Weights of a small image captioner: encoder activation geglu, 6.4 epochs.
Rows from block 7 of the image encoder of a small image captioner, named by matrix and row number. Rows with one number belong to one channel. Each number is 200 + 30 x the weight over its row's rms, rounded and kept within 0 to 999. All counts start at 0.
After each channel's rows are labels from the 100 images, of 14976, where the channel reaches its highest value: "strongest on" is what is common among them. Only what is clearly more common there than usual is listed. The data: photos with spoken descriptions (Open Images, Localized Narratives).
# convs0: expand pointwise conv (encoder.blocks.7.convs.0.weight, 384x96x1x1), inputs 0-47
# convs1: depthwise 3x3 conv (encoder.blocks.7.convs.1.weight, 384x1x3x3), a 3x3 kernel
# convs2: project pointwise conv (encoder.blocks.7.convs.2.weight, 96x384x1x1, transposed), outputs 0-47

convs0.330,207,186,180,269,142,208,196,204,190,215,235,210,230,223,195,156,229,186,233,220,214,220,174,204,225,188,218,125,194,204,253,204,261,219,190,201,187,178,202,215,193,114,187,240,177,214,193,157
convs1.330,263,218,197,158,205,226,183,172,185
convs2.330,234,203,201,222,255,229,158,193,147,215,222,132,191,171,185,200,176,222,171,162,187,169,208,162,182,198,199,228,180,152,197,209,170,186,248,254,232,270,166,168,171,172,210,183,162,218,179,223
strongest on: text has "sitting"; text has "people"; text has "wall"; text has "table"

convs0.33,211,227,195,175,226,236,236,194,157,203,173,211,187,176,198,248,182,163,160,151,176,198,230,168,163,189,185,254,182,158,137,225,169,242,211,266,193,254,162,220,219,176,198,176,173,160,189,197
convs1.33,193,170,200,248,189,245,166,161,200
convs2.33,182,216,188,174,189,198,231,196,145,165,169,258,176,243,197,218,191,166,197,179,171,238,253,185,196,157,180,237,208,212,205,223,203,256,175,210,206,214,200,258,235,210,229,178,177,156,206,180
strongest on: text has "sky"; text has "grass"

convs0.250,200,226,176,214,230,220,151,227,182,231,178,87,194,158,217,160,183,209,214,155,255,172,182,185,190,173,237,185,224,199,189,181,178,185,245,201,180,188,194,193,150,225,212,201,192,235,116,230
convs1.250,141,202,161,196,245,214,189,218,179
convs2.250,194,202,137,236,196,231,161,169,165,204,218,180,212,174,208,191,219,239,235,210,184,215,193,238,217,159,236,190,182,167,258,220,206,206,169,227,271,206,172,165,195,160,225,174,185,173,204,164
strongest on: text has "wall"; text has "holding"; text has "man"

convs0.45,186,181,194,175,190,171,192,200,224,243,202,189,208,212,232,197,275,231,262,199,180,186,134,221,198,224,210,175,218,163,246,189,254,165,176,179,128,140,206,208,188,158,178,212,218,221,185,255
convs1.45,190,174,174,230,209,217,184,228,265
convs2.45,136,189,228,183,193,246,223,194,183,164,207,236,201,229,212,221,229,207,208,277,161,239,209,227,213,161,187,209,267,193,211,224,214,235,114,223,211,168,182,163,237,187,190,171,204,136,253,191
strongest on: text has "sitting"; text has "people"; text has "table"; text has "wall"

convs0.57,210,193,223,211,190,152,212,247,181,186,194,195,192,200,189,221,191,162,203,187,280,158,172,214,219,160,185,241,215,231,207,166,200,216,224,186,159,233,217,192,227,286,166,238,162,216,171,185
convs1.57,223,175,242,210,198,209,263,208,231
convs2.57,167,263,270,193,205,215,229,248,186,175,218,197,199,230,132,210,156,170,254,187,253,194,181,203,220,186,208,223,183,258,214,150,137,222,179,196,184,195,193,194,240,221,179,207,202,176,168,160
strongest on: text has "road"; text has "car"

convs0.181,215,245,177,180,232,168,160,248,182,224,184,122,174,211,229,189,212,213,255,154,206,163,210,201,173,222,225,241,225,139,203,210,175,214,254,223,193,177,201,166,178,215,203,223,158,253,138,220
convs1.181,204,240,166,251,237,212,230,216,199
convs2.181,188,228,162,205,213,223,156,139,125,181,238,169,175,202,202,227,220,256,198,173,193,206,218,209,179,164,173,245,180,205,213,182,185,231,229,203,223,211,136,150,198,185,186,156,182,192,225,195
strongest on: text has "standing"; text has "wall"; text has "wearing"; text has "man"

convs0.109,178,197,183,171,283,212,211,182,257,193,200,193,202,189,239,224,181,217,190,191,140,192,223,171,140,206,251,200,190,164,162,168,205,181,224,190,142,208,190,251,191,217,200,169,183,160,169,244
convs1.109,185,227,159,176,230,206,203,211,138
convs2.109,207,118,212,225,194,212,218,203,186,226,150,204,215,166,235,131,250,203,184,213,143,190,167,185,200,168,184,178,189,183,229,247,206,177,169,235,218,200,173,177,151,184,261,178,205,191,207,198
strongest on: text has "holding"

convs0.78,209,237,192,189,218,220,186,149,181,261,227,130,165,178,193,216,247,272,228,226,139,174,198,145,173,259,161,201,156,213,211,190,181,161,191,205,189,189,174,141,170,226,192,213,257,232,183,213
convs1.78,216,177,201,255,152,208,228,168,186
convs2.78,168,175,252,253,204,184,197,188,237,234,209,169,223,159,172,142,210,199,160,190,212,178,138,206,197,188,159,193,222,248,217,186,184,180,204,211,199,211,147,133,177,186,211,229,206,228,193,238
strongest on: text has "holding"; text has "wearing"; text has "grass"

convs0.147,199,227,196,159,213,240,242,160,159,209,173,239,180,202,192,232,213,230,180,182,159,244,228,174,168,228,178,199,182,216,193,183,204,169,245,145,201,221,167,226,130,234,226,173,202,208,246,176
convs1.147,186,175,211,142,235,213,164,233,204
convs2.147,227,217,191,205,220,162,181,172,178,260,211,154,193,200,178,180,196,240,202,163,163,214,203,136,160,216,218,220,208,185,220,207,201,120,235,165,177,202,173,185,130,213,241,157,238,220,159,218
strongest on: text has "grass"; text has "ground"

convs0.44,163,216,211,249,202,219,181,176,190,169,206,248,230,226,202,241,171,170,196,217,212,263,221,270,217,185,222,217,243,178,232,193,188,252,178,184,238,193,230,175,236,183,211,183,168,170,213,175
convs1.44,243,194,225,202,216,168,144,223,175
convs2.44,261,189,218,204,191,202,209,235,180,237,154,184,180,229,228,170,229,236,227,186,183,156,152,163,188,197,177,182,168,198,194,154,181,150,248,204,164,180,156,179,145,214,224,187,219,248,164,218
strongest on: text has "trees"; text has "sky"

convs0.32,238,188,191,214,235,209,207,224,198,218,137,205,217,186,243,209,180,183,162,171,206,212,214,209,186,210,200,198,219,165,151,179,221,166,293,169,166,224,189,238,133,187,212,164,166,233,206,210
convs1.32,215,224,223,167,157,211,253,198,169
convs2.32,222,184,201,214,196,172,226,200,232,207,128,234,218,215,283,240,178,201,146,205,215,227,230,189,160,242,210,182,236,167,156,200,237,179,229,166,159,182,227,209,172,214,192,180,215,230,243,212
strongest on: text has "table"; text has "sitting"

convs0.318,237,269,186,184,221,177,155,184,170,259,227,138,187,156,158,163,210,236,199,162,180,150,185,190,123,200,214,223,152,217,186,214,184,172,228,207,208,148,201,193,161,206,228,197,247,221,185,187
convs1.318,200,211,200,171,137,230,236,216,173
convs2.318,197,216,191,185,235,202,178,193,207,223,224,181,191,171,207,189,235,243,214,187,151,167,190,218,147,191,165,208,219,159,190,188,232,204,214,227,190,177,147,233,211,157,125,202,187,211,224,246
strongest on: text has "standing"; text has "wearing"; text has "two"

convs0.95,225,185,172,174,260,182,175,229,234,236,225,162,239,224,194,180,139,203,213,120,205,173,223,159,194,210,232,237,140,134,214,218,191,182,261,191,217,228,194,198,175,216,256,250,178,198,170,222
convs1.95,246,207,158,167,204,163,204,222,235
convs2.95,182,240,219,208,261,215,159,188,154,216,281,144,192,211,162,187,214,234,214,168,211,173,191,188,178,188,164,261,196,202,203,187,175,196,209,202,229,184,156,131,222,208,176,178,219,210,185,222
strongest on: text has "wall"; text has "holding"; text has "sitting"; text has "wearing"

convs0.88,221,166,197,209,175,219,218,194,262,207,205,230,248,220,214,218,222,192,220,241,184,253,186,225,204,250,223,162,191,168,198,185,221,184,186,156,188,194,220,218,171,173,211,236,193,209,196,188
convs1.88,234,244,196,196,262,221,219,218,207
convs2.88,192,231,202,166,220,255,196,185,155,166,216,199,167,195,232,203,218,245,210,212,189,192,220,194,145,170,166,241,171,201,189,164,213,248,217,238,222,187,139,146,208,192,184,187,187,187,246,194
strongest on: text has "food"; text has "plate"; text has "white"

convs0.361,223,229,215,156,206,271,233,196,136,219,211,225,157,265,167,169,209,205,181,208,190,208,208,130,204,176,125,185,192,197,189,214,220,171,232,218,207,199,227,201,207,209,192,156,241,200,251,186
convs1.361,216,202,187,252,215,210,263,187,222
convs2.361,195,196,191,169,226,254,164,169,159,194,244,175,153,198,197,215,217,252,249,267,168,185,201,196,187,200,229,225,169,160,228,216,182,198,191,203,211,174,159,162,181,198,213,173,212,175,197,182
strongest on: text has "grass"; text has "standing"; text has "wearing"; text has "ground"

convs0.124,212,160,132,213,156,216,198,205,221,177,182,241,246,175,245,216,212,200,228,206,207,253,239,235,229,197,224,162,165,166,218,212,258,219,178,189,226,184,210,221,226,143,196,173,157,178,268,175
convs1.124,213,193,235,204,209,212,147,177,145
convs2.124,226,231,178,170,179,266,251,221,183,195,180,253,178,199,211,168,225,189,215,199,180,215,207,156,201,194,137,167,139,197,169,187,182,268,216,228,201,206,216,247,191,161,200,232,183,191,230,158
strongest on: text has "sky"; text has "grass"

convs0.305,208,222,207,188,202,224,178,227,165,192,168,189,219,272,234,225,202,190,215,189,243,184,191,175,214,183,208,199,220,153,161,189,161,205,256,191,238,217,215,225,158,192,203,244,157,248,152,246
convs1.305,236,249,239,207,179,210,237,191,228
convs2.305,246,162,149,242,228,206,173,182,227,213,200,159,238,195,242,191,185,212,165,171,155,201,217,190,175,198,198,172,210,114,175,187,229,178,265,209,224,215,180,181,171,165,206,211,181,238,211,254
strongest on: text has "sitting"; text has "table"; text has "people"; text has "chairs"

convs0.287,158,203,233,208,216,162,159,234,252,241,214,161,228,236,144,178,226,183,241,164,208,147,138,190,228,221,232,212,205,232,240,230,181,154,199,164,216,209,243,174,194,243,209,217,219,233,137,226
convs1.287,173,214,193,152,199,187,175,183,139
convs2.287,231,205,102,226,218,161,124,160,219,257,208,151,216,191,246,195,221,245,199,185,189,226,220,200,164,202,260,182,212,153,229,227,260,153,244,171,200,177,212,195,138,221,201,187,216,235,209,224
strongest on: text has "grass"

convs0.150,167,169,211,184,230,263,220,232,215,231,154,216,271,241,239,202,180,190,182,181,165,209,205,156,213,198,200,201,233,173,160,197,161,213,228,203,232,213,209,218,179,196,202,210,176,192,168,225
convs1.150,244,199,223,227,184,216,243,181,247
convs2.150,183,183,190,208,229,190,210,151,214,194,194,183,215,165,220,217,178,208,164,171,147,223,225,181,159,212,170,203,237,139,197,182,205,196,227,198,207,225,173,185,189,152,199,204,189,189,218,275
strongest on: text has "table"; text has "sitting"; text has "chairs"

convs0.4,211,181,217,130,251,206,175,209,237,188,166,180,194,183,241,234,198,228,194,181,207,192,188,225,154,242,222,200,189,162,111,188,185,185,253,183,144,184,229,221,172,206,170,218,208,205,208,207
convs1.4,161,183,191,162,231,193,236,167,163
convs2.4,151,155,214,242,191,211,190,178,197,197,192,220,252,127,177,173,195,174,159,181,183,223,192,268,223,146,182,195,207,203,230,258,197,242,157,221,258,233,188,184,200,173,239,216,152,149,230,184
strongest on: text has "holding"; text has "wearing"; text has "man"

convs0.345,186,164,234,198,197,232,205,175,213,181,181,215,207,191,182,255,204,175,189,228,196,242,208,187,213,207,229,196,271,205,207,240,185,227,179,192,160,217,221,211,191,193,218,206,195,196,182,194
convs1.345,222,211,228,209,164,174,244,249,219
convs2.345,153,185,190,209,193,207,177,164,238,192,197,226,234,171,211,217,168,176,164,194,226,248,246,224,216,232,203,184,262,200,248,262,238,214,167,180,203,194,249,234,197,191,211,193,200,168,216,222
strongest on: text has "food"

convs0.70,255,177,142,215,191,158,171,187,192,244,283,142,224,219,202,205,176,203,212,173,202,193,247,166,209,222,163,248,169,153,207,207,239,170,213,193,244,192,204,147,213,203,159,272,170,228,193,207
convs1.70,173,168,253,228,191,182,198,164,169
convs2.70,212,197,214,189,250,175,210,218,185,179,178,186,192,189,218,240,170,208,208,131,195,172,190,174,160,204,187,263,203,182,196,180,167,175,251,192,185,207,178,223,198,243,210,167,191,159,124,233
strongest on: text has "man"

convs0.276,229,168,155,187,169,121,194,144,171,247,199,200,177,162,264,237,219,249,209,173,254,207,250,180,175,199,194,170,197,178,185,202,246,143,245,167,217,206,180,240,147,189,199,176,166,210,201,213
convs1.276,164,171,161,177,216,200,240,218,241
convs2.276,261,218,192,177,159,181,201,179,184,195,180,237,163,247,273,231,203,243,210,246,175,224,216,164,177,238,223,191,187,195,182,164,228,185,229,155,166,179,212,195,162,237,206,179,236,224,237,170
strongest on: text has "wall"; text has "table"

convs0.316,261,183,212,170,201,140,209,208,224,195,222,161,153,217,197,259,258,229,247,210,184,178,170,193,227,199,194,220,208,166,220,225,193,178,207,197,147,209,231,232,210,219,160,237,215,241,145,209
convs1.316,234,164,253,208,158,188,226,199,212
convs2.316,190,215,223,152,195,196,213,238,175,162,195,221,131,216,180,229,218,199,277,231,213,190,202,199,207,191,227,217,206,218,202,208,177,204,181,196,177,176,215,255,239,200,169,155,228,142,163,194
strongest on: text has "holding"; text has "two"; text has "man"; text has "woman"

convs0.153,193,157,205,168,220,219,216,215,258,176,154,199,245,198,187,145,203,219,200,204,153,220,160,187,228,213,230,177,178,196,210,212,148,177,211,180,200,225,195,228,161,195,296,178,234,174,217,203
convs1.153,230,261,245,198,203,226,206,196,226
convs2.153,201,143,246,202,154,156,196,222,252,194,155,192,213,152,185,200,223,197,233,250,251,201,150,239,247,208,263,162,189,246,279,235,186,173,186,191,178,197,217,195,176,226,245,220,222,203,193,187
strongest on: text has "smiling"

convs0.122,177,204,169,163,216,183,205,179,200,235,225,186,185,191,236,172,219,243,234,192,150,178,205,194,139,232,202,189,186,189,209,179,200,175,199,198,211,182,145,183,190,199,214,194,174,204,222,216
convs1.122,164,253,209,192,175,229,160,212,223
convs2.122,171,228,205,201,145,184,191,177,222,238,223,216,223,213,223,207,223,234,197,247,243,229,185,202,219,239,200,162,218,223,212,156,244,189,196,139,197,156,210,191,169,195,149,204,236,207,232,171
strongest on: text has "man"; text has "wearing"

convs0.328,210,186,192,182,192,162,209,193,198,169,170,211,172,219,191,211,209,212,170,170,206,223,225,221,182,192,216,220,185,206,266,189,198,201,230,168,188,204,160,253,210,217,225,182,201,167,229,235
convs1.328,160,186,208,224,199,239,145,178,227
convs2.328,218,200,207,185,175,163,205,184,219,219,195,199,184,201,199,228,175,221,211,231,235,218,196,149,207,265,229,181,190,226,207,193,188,139,221,141,168,185,239,213,159,257,204,171,261,213,179,182
strongest on: text has "wearing"; text has "woman"

convs0.56,284,219,203,154,213,193,201,262,176,209,189,194,173,246,182,224,172,204,229,167,184,169,187,137,163,207,210,228,195,189,166,204,169,206,243,238,141,231,187,235,212,217,215,170,186,217,101,199
convs1.56,223,212,240,179,180,166,246,162,217
convs2.56,243,226,236,144,221,218,253,261,167,151,184,205,131,261,207,230,161,186,228,182,179,150,207,159,167,208,181,259,188,189,129,173,155,205,233,226,164,224,206,223,236,213,183,189,205,190,173,206
strongest on: text has "sitting"; text has "people"; text has "chairs"; text has "table"

convs0.294,202,232,200,160,215,242,232,158,105,184,161,247,135,217,209,200,197,175,195,229,121,230,239,217,200,176,200,203,178,209,205,196,205,270,206,240,181,232,166,233,199,189,227,178,192,154,225,164
convs1.294,200,165,172,202,174,211,235,180,260
convs2.294,193,209,181,157,219,240,233,197,194,178,164,232,201,195,239,195,161,188,172,144,185,215,241,169,161,196,182,189,174,142,149,177,216,215,259,220,220,216,189,258,178,152,224,179,160,151,226,177
strongest on: text has "trees"; text has "grass"; text has "sky"; text has "ground"

convs0.364,214,212,205,129,247,240,221,223,199,200,196,221,199,217,207,208,159,201,167,150,168,215,254,165,176,210,192,206,164,157,131,196,180,196,244,202,155,205,160,208,156,190,213,152,237,197,200,189
convs1.364,244,200,235,183,148,176,191,236,197
convs2.364,244,190,197,187,204,187,248,188,165,203,168,198,163,205,218,210,167,220,185,188,155,200,213,121,152,226,176,225,192,191,161,176,174,168,272,200,183,249,183,184,144,227,229,151,218,215,182,242
strongest on: text has "table"; text has "sitting"

convs0.332,217,199,142,170,250,218,194,204,202,196,222,199,187,246,224,232,193,243,229,194,131,225,257,194,180,209,235,217,223,113,223,194,228,196,181,169,237,195,162,218,195,203,181,195,178,175,209,219
convs1.332,240,169,174,214,219,149,233,174,200
convs2.332,194,225,236,205,204,121,180,216,236,236,223,175,181,214,194,195,188,200,191,182,269,175,172,206,186,242,200,214,225,235,199,176,192,144,223,173,154,180,215,191,207,252,171,207,236,249,163,226
strongest on: text has "wearing"; text has "wall"; text has "color"; text has "woman"

convs0.303,181,211,182,189,208,237,157,221,234,171,252,167,221,232,202,219,218,197,260,198,238,194,194,214,197,179,239,168,206,145,203,182,215,227,182,183,156,167,227,203,237,207,163,249,151,206,177,212
convs1.303,241,216,235,224,200,245,230,218,232
convs2.303,221,228,204,148,225,240,183,228,184,165,237,162,158,264,174,222,197,212,257,195,234,149,203,189,204,195,216,237,162,198,187,188,143,212,207,222,200,205,207,199,245,234,162,224,208,195,168,190
strongest on: text has "black"; text has "white"

convs0.346,226,158,173,212,217,194,226,236,193,203,183,233,230,225,207,198,192,177,203,188,211,191,230,214,200,153,171,241,213,217,196,222,225,186,232,203,283,195,210,191,248,232,202,174,164,225,193,207
convs1.346,231,181,198,169,192,158,248,224,168
convs2.346,172,188,181,198,233,231,221,149,157,229,201,222,159,208,188,251,167,201,204,183,216,225,236,141,208,231,166,248,208,209,201,249,164,219,220,201,203,230,199,193,185,248,217,160,204,140,168,189
strongest on: text has "sky"; text has "grass"

convs0.264,217,136,180,198,218,204,227,166,183,186,169,187,187,162,220,199,176,207,156,187,165,174,208,199,217,175,178,197,198,182,220,195,186,184,202,241,258,255,181,200,221,151,209,179,168,189,210,232
convs1.264,214,213,199,231,196,215,136,156,177
convs2.264,218,202,206,220,196,236,223,230,169,210,160,210,180,186,188,139,203,176,201,157,220,163,176,172,213,140,189,200,111,217,181,181,149,228,231,242,184,239,152,211,183,209,257,187,177,200,187,153
strongest on: text has "sky"; text has "people"; text has "buildings"

convs0.115,203,180,226,216,211,236,220,225,205,221,129,217,234,243,215,214,184,178,176,218,204,215,182,182,214,226,216,185,222,165,178,216,165,190,245,203,193,204,231,222,156,221,242,208,231,234,188,221
convs1.115,216,222,254,206,209,243,226,227,232
convs2.115,188,162,188,223,206,221,209,167,250,199,187,213,249,172,225,197,150,186,135,199,175,239,218,204,202,220,181,175,240,155,186,204,240,197,215,192,228,206,192,182,192,151,201,214,193,183,249,228
strongest on: text has "table"; text has "food"; text has "plate"

convs0.196,188,215,181,188,232,165,180,180,157,258,243,164,181,228,203,209,226,224,200,189,188,154,187,197,119,185,175,261,192,185,207,186,215,184,238,230,191,198,169,158,216,208,179,237,179,192,137,238
convs1.196,194,197,213,198,136,210,226,147,214
convs2.196,197,234,196,200,254,183,156,181,207,217,248,135,216,197,214,172,208,241,207,161,187,170,183,222,166,205,191,213,196,155,196,145,217,163,239,180,196,165,159,187,182,195,164,223,196,231,203,249
strongest on: text has "standing"; text has "holding"; text has "man"; text has "woman"

convs0.222,162,215,248,157,230,257,207,218,200,216,199,222,204,235,168,175,211,197,158,168,187,189,173,214,214,168,186,191,231,204,180,206,238,243,171,237,188,132,171,191,209,199,184,181,219,196,236,215
convs1.222,159,181,180,225,176,153,204,245,186
convs2.222,184,198,244,178,215,235,213,219,211,205,196,172,212,197,240,160,255,223,216,186,164,165,141,206,168,184,153,204,206,186,194,157,206,240,188,217,201,156,136,192,184,122,178,261,182,228,234,241
strongest on: text has "trees"; text has "sky"; text has "buildings"; text has "grass"

convs0.193,188,240,153,177,234,230,184,211,226,183,202,170,235,229,235,215,173,194,213,189,183,195,217,224,173,213,230,245,228,152,164,205,182,222,200,237,188,191,256,222,229,205,191,248,190,163,184,221
convs1.193,165,174,158,208,181,213,247,218,236
convs2.193,205,197,196,224,220,265,161,190,166,190,252,158,201,183,175,164,223,200,217,180,205,163,185,209,210,150,166,206,162,181,219,222,177,238,197,264,251,235,163,137,205,168,197,232,163,198,199,202
strongest on: text has "standing"; text has "wall"; text has "two"; text has "wearing"

convs0.91,271,193,185,224,236,235,217,189,197,205,143,242,165,187,216,227,163,218,167,222,202,248,223,182,197,176,218,191,234,158,154,179,204,165,233,198,170,224,151,233,186,149,202,146,203,228,226,200
convs1.91,221,244,171,189,152,175,183,205,239
convs2.91,257,161,187,206,190,191,220,188,204,211,136,219,197,193,244,205,174,208,154,232,173,227,229,153,195,216,223,180,192,184,156,217,218,165,243,177,187,212,204,203,143,193,256,166,220,224,212,209
strongest on: text has "table"

convs0.259,160,199,208,179,200,236,227,202,174,147,204,261,191,197,151,154,159,193,158,185,181,229,231,168,190,136,187,216,181,205,210,206,224,230,201,246,204,205,156,215,219,170,216,125,188,120,256,197
convs1.259,193,238,170,204,259,195,163,221,181
convs2.259,231,227,189,211,147,152,195,218,219,269,159,220,229,206,228,173,232,208,198,196,178,238,170,188,178,210,228,163,204,220,196,188,256,174,204,144,160,154,201,225,142,219,201,204,229,248,225,182
strongest on: text has "trees"; text has "grass"; text has "ground"

convs0.206,178,217,185,142,224,185,169,187,178,210,221,180,194,238,258,200,221,223,262,180,164,183,214,237,162,216,237,216,227,185,232,174,229,205,178,193,155,154,152,203,213,206,148,208,182,192,213,248
convs1.206,207,232,212,201,188,225,175,129,180
convs2.206,197,176,165,226,194,176,166,145,225,177,201,199,245,153,212,213,170,216,138,196,205,264,223,251,212,191,239,164,201,196,221,204,233,200,231,151,245,195,217,202,192,191,196,177,183,174,230,186
strongest on: text has "wall"; text has "wearing"; text has "two"; text has "smiling"

convs0.64,223,200,224,195,242,140,213,194,174,243,224,179,172,190,161,198,171,229,234,204,164,166,186,151,176,229,200,254,148,246,221,220,182,114,266,179,149,206,171,186,135,232,242,187,256,205,141,183
convs1.64,255,167,214,169,172,216,232,189,175
convs2.64,190,200,238,180,223,178,243,217,161,206,194,181,146,224,173,217,188,233,239,166,142,148,189,138,142,228,123,265,198,219,192,190,155,161,229,223,161,231,146,177,190,223,200,172,207,199,161,240
strongest on: text has "holding"; text has "wearing"

convs0.98,198,179,205,219,181,214,244,229,210,185,213,270,202,233,177,154,186,187,208,245,158,244,223,194,234,179,195,185,170,167,196,239,230,199,132,226,242,182,195,188,217,176,225,216,213,144,243,140
convs1.98,207,193,122,223,219,186,177,218,194
convs2.98,185,292,225,159,189,215,247,189,146,181,216,240,156,187,229,240,226,241,253,243,181,202,216,195,151,243,174,221,196,219,167,149,196,235,180,177,173,151,182,251,214,204,136,176,211,175,232,163
strongest on: text has "grass"

convs0.136,182,249,197,208,229,166,181,194,174,241,216,174,203,153,223,183,206,252,201,180,206,162,229,205,140,186,187,235,214,237,186,170,193,193,237,178,204,169,161,160,207,189,150,215,184,233,206,207
convs1.136,187,128,197,210,152,215,203,205,186
convs2.136,170,206,220,181,202,193,136,200,221,213,235,120,217,166,170,160,251,228,225,177,210,167,168,244,191,177,235,192,232,206,267,213,195,173,178,208,191,180,172,163,168,221,207,223,200,233,200,256
strongest on: text has "man"

convs0.236,209,244,176,225,206,237,175,163,169,295,220,162,183,233,236,185,244,250,268,192,156,198,182,139,183,197,217,153,221,158,235,185,224,209,169,222,179,129,166,189,155,173,201,205,211,231,185,204
convs1.236,217,204,225,225,254,233,158,225,212
convs2.236,198,226,178,181,171,210,192,144,163,191,202,210,190,181,290,220,233,236,198,178,179,224,208,206,149,219,132,194,196,184,193,182,254,211,229,186,193,169,128,163,188,155,165,195,209,194,274,221
strongest on: text has "table"; text has "sitting"; text has "wall"; text has "people"

convs0.239,175,242,189,203,176,220,164,188,183,255,263,150,167,251,218,208,225,214,294,191,184,183,177,179,180,206,223,212,180,152,241,194,229,194,172,204,148,154,154,185,182,211,184,229,222,219,214,206
convs1.239,239,211,204,272,207,175,200,182,215
convs2.239,197,239,180,208,227,223,187,170,177,196,246,186,209,206,244,198,186,237,182,187,175,197,212,185,147,222,150,216,213,166,161,139,215,213,227,189,218,189,157,150,215,164,141,211,202,217,241,234
strongest on: text has "wall"; text has "man"; text has "table"

convs0.319,196,150,154,277,190,183,115,191,245,251,213,131,235,170,165,148,218,182,197,173,213,176,176,200,215,185,205,184,237,200,254,230,203,165,203,209,199,185,225,152,191,199,223,225,174,247,171,208
convs1.319,182,205,129,195,215,166,213,226,222
convs2.319,174,193,195,203,154,173,222,186,132,229,151,251,194,184,207,208,209,194,178,214,217,268,202,213,218,164,191,197,196,227,240,238,221,215,183,184,210,187,200,201,165,224,257,135,192,178,204,160
strongest on: text has "sitting"; text has "chairs"

convs0.279,190,209,182,144,252,217,171,207,214,222,219,159,204,247,191,194,197,258,213,139,160,186,208,216,130,221,247,215,197,158,205,187,184,178,242,198,206,186,181,197,160,218,222,211,197,181,212,254
convs1.279,255,223,244,207,174,192,165,183,184
convs2.279,182,231,167,180,231,177,182,150,218,239,210,187,186,190,256,227,237,280,196,202,162,225,213,187,136,238,194,186,243,157,210,187,233,173,227,142,183,164,170,220,157,212,179,128,251,219,216,255
strongest on: text has "standing"; text has "wall"; text has "wearing"; text has "smiling"

convs0.220,170,213,239,172,211,210,231,198,138,189,231,237,143,231,179,184,128,194,195,188,211,184,171,187,206,142,144,288,181,238,130,168,192,213,216,234,188,204,168,192,237,229,203,195,190,182,192,196
convs1.220,225,260,226,238,189,223,183,228,206
convs2.220,178,221,256,169,183,223,258,231,140,186,187,245,161,200,178,164,183,171,240,181,186,177,200,189,209,190,144,230,154,248,213,157,165,254,182,237,206,218,154,209,221,188,219,229,181,166,196,173
strongest on: text has "grass"

convs0.144,248,207,166,236,222,170,182,189,145,185,251,176,203,251,182,214,152,201,208,204,225,182,249,211,224,159,198,227,214,163,214,214,182,178,223,247,284,241,202,144,224,237,194,188,158,211,206,210
convs1.144,178,199,144,220,235,202,163,202,161
convs2.144,190,237,186,164,192,162,226,160,161,178,195,226,166,211,204,281,203,234,207,231,174,241,247,216,165,235,224,216,217,244,211,197,194,203,183,155,171,202,193,225,201,247,199,119,219,164,209,181
strongest on: text has "sky"; text has "trees"; text has "buildings"

convs0.329,233,211,180,236,186,195,179,227,184,160,193,175,155,209,187,197,211,206,243,231,233,166,182,210,235,158,235,196,165,199,214,195,178,223,200,242,218,211,233,167,223,194,195,209,184,221,143,168
convs1.329,220,182,139,214,243,189,215,208,166
convs2.329,144,253,183,203,187,180,216,208,195,208,182,244,194,187,229,247,205,225,187,172,208,253,203,225,169,230,209,207,197,223,199,189,214,204,187,144,209,158,208,240,192,213,178,120,220,179,220,138
strongest on: text has "black"; text has "white"

convs0.231,250,186,197,230,165,169,184,208,210,271,209,204,211,212,216,179,255,179,196,227,229,196,202,166,206,184,182,136,204,163,189,220,264,199,169,231,229,179,218,194,178,179,195,228,190,246,192,224
convs1.231,146,167,149,226,198,219,210,216,212
convs2.231,171,234,239,148,194,239,202,193,216,208,203,208,208,242,279,175,273,249,209,254,161,183,150,193,182,188,169,201,248,189,179,173,235,218,184,203,155,117,164,182,209,190,164,210,223,217,258,239
strongest on: text has "sitting"; text has "wall"; text has "table"; text has "people"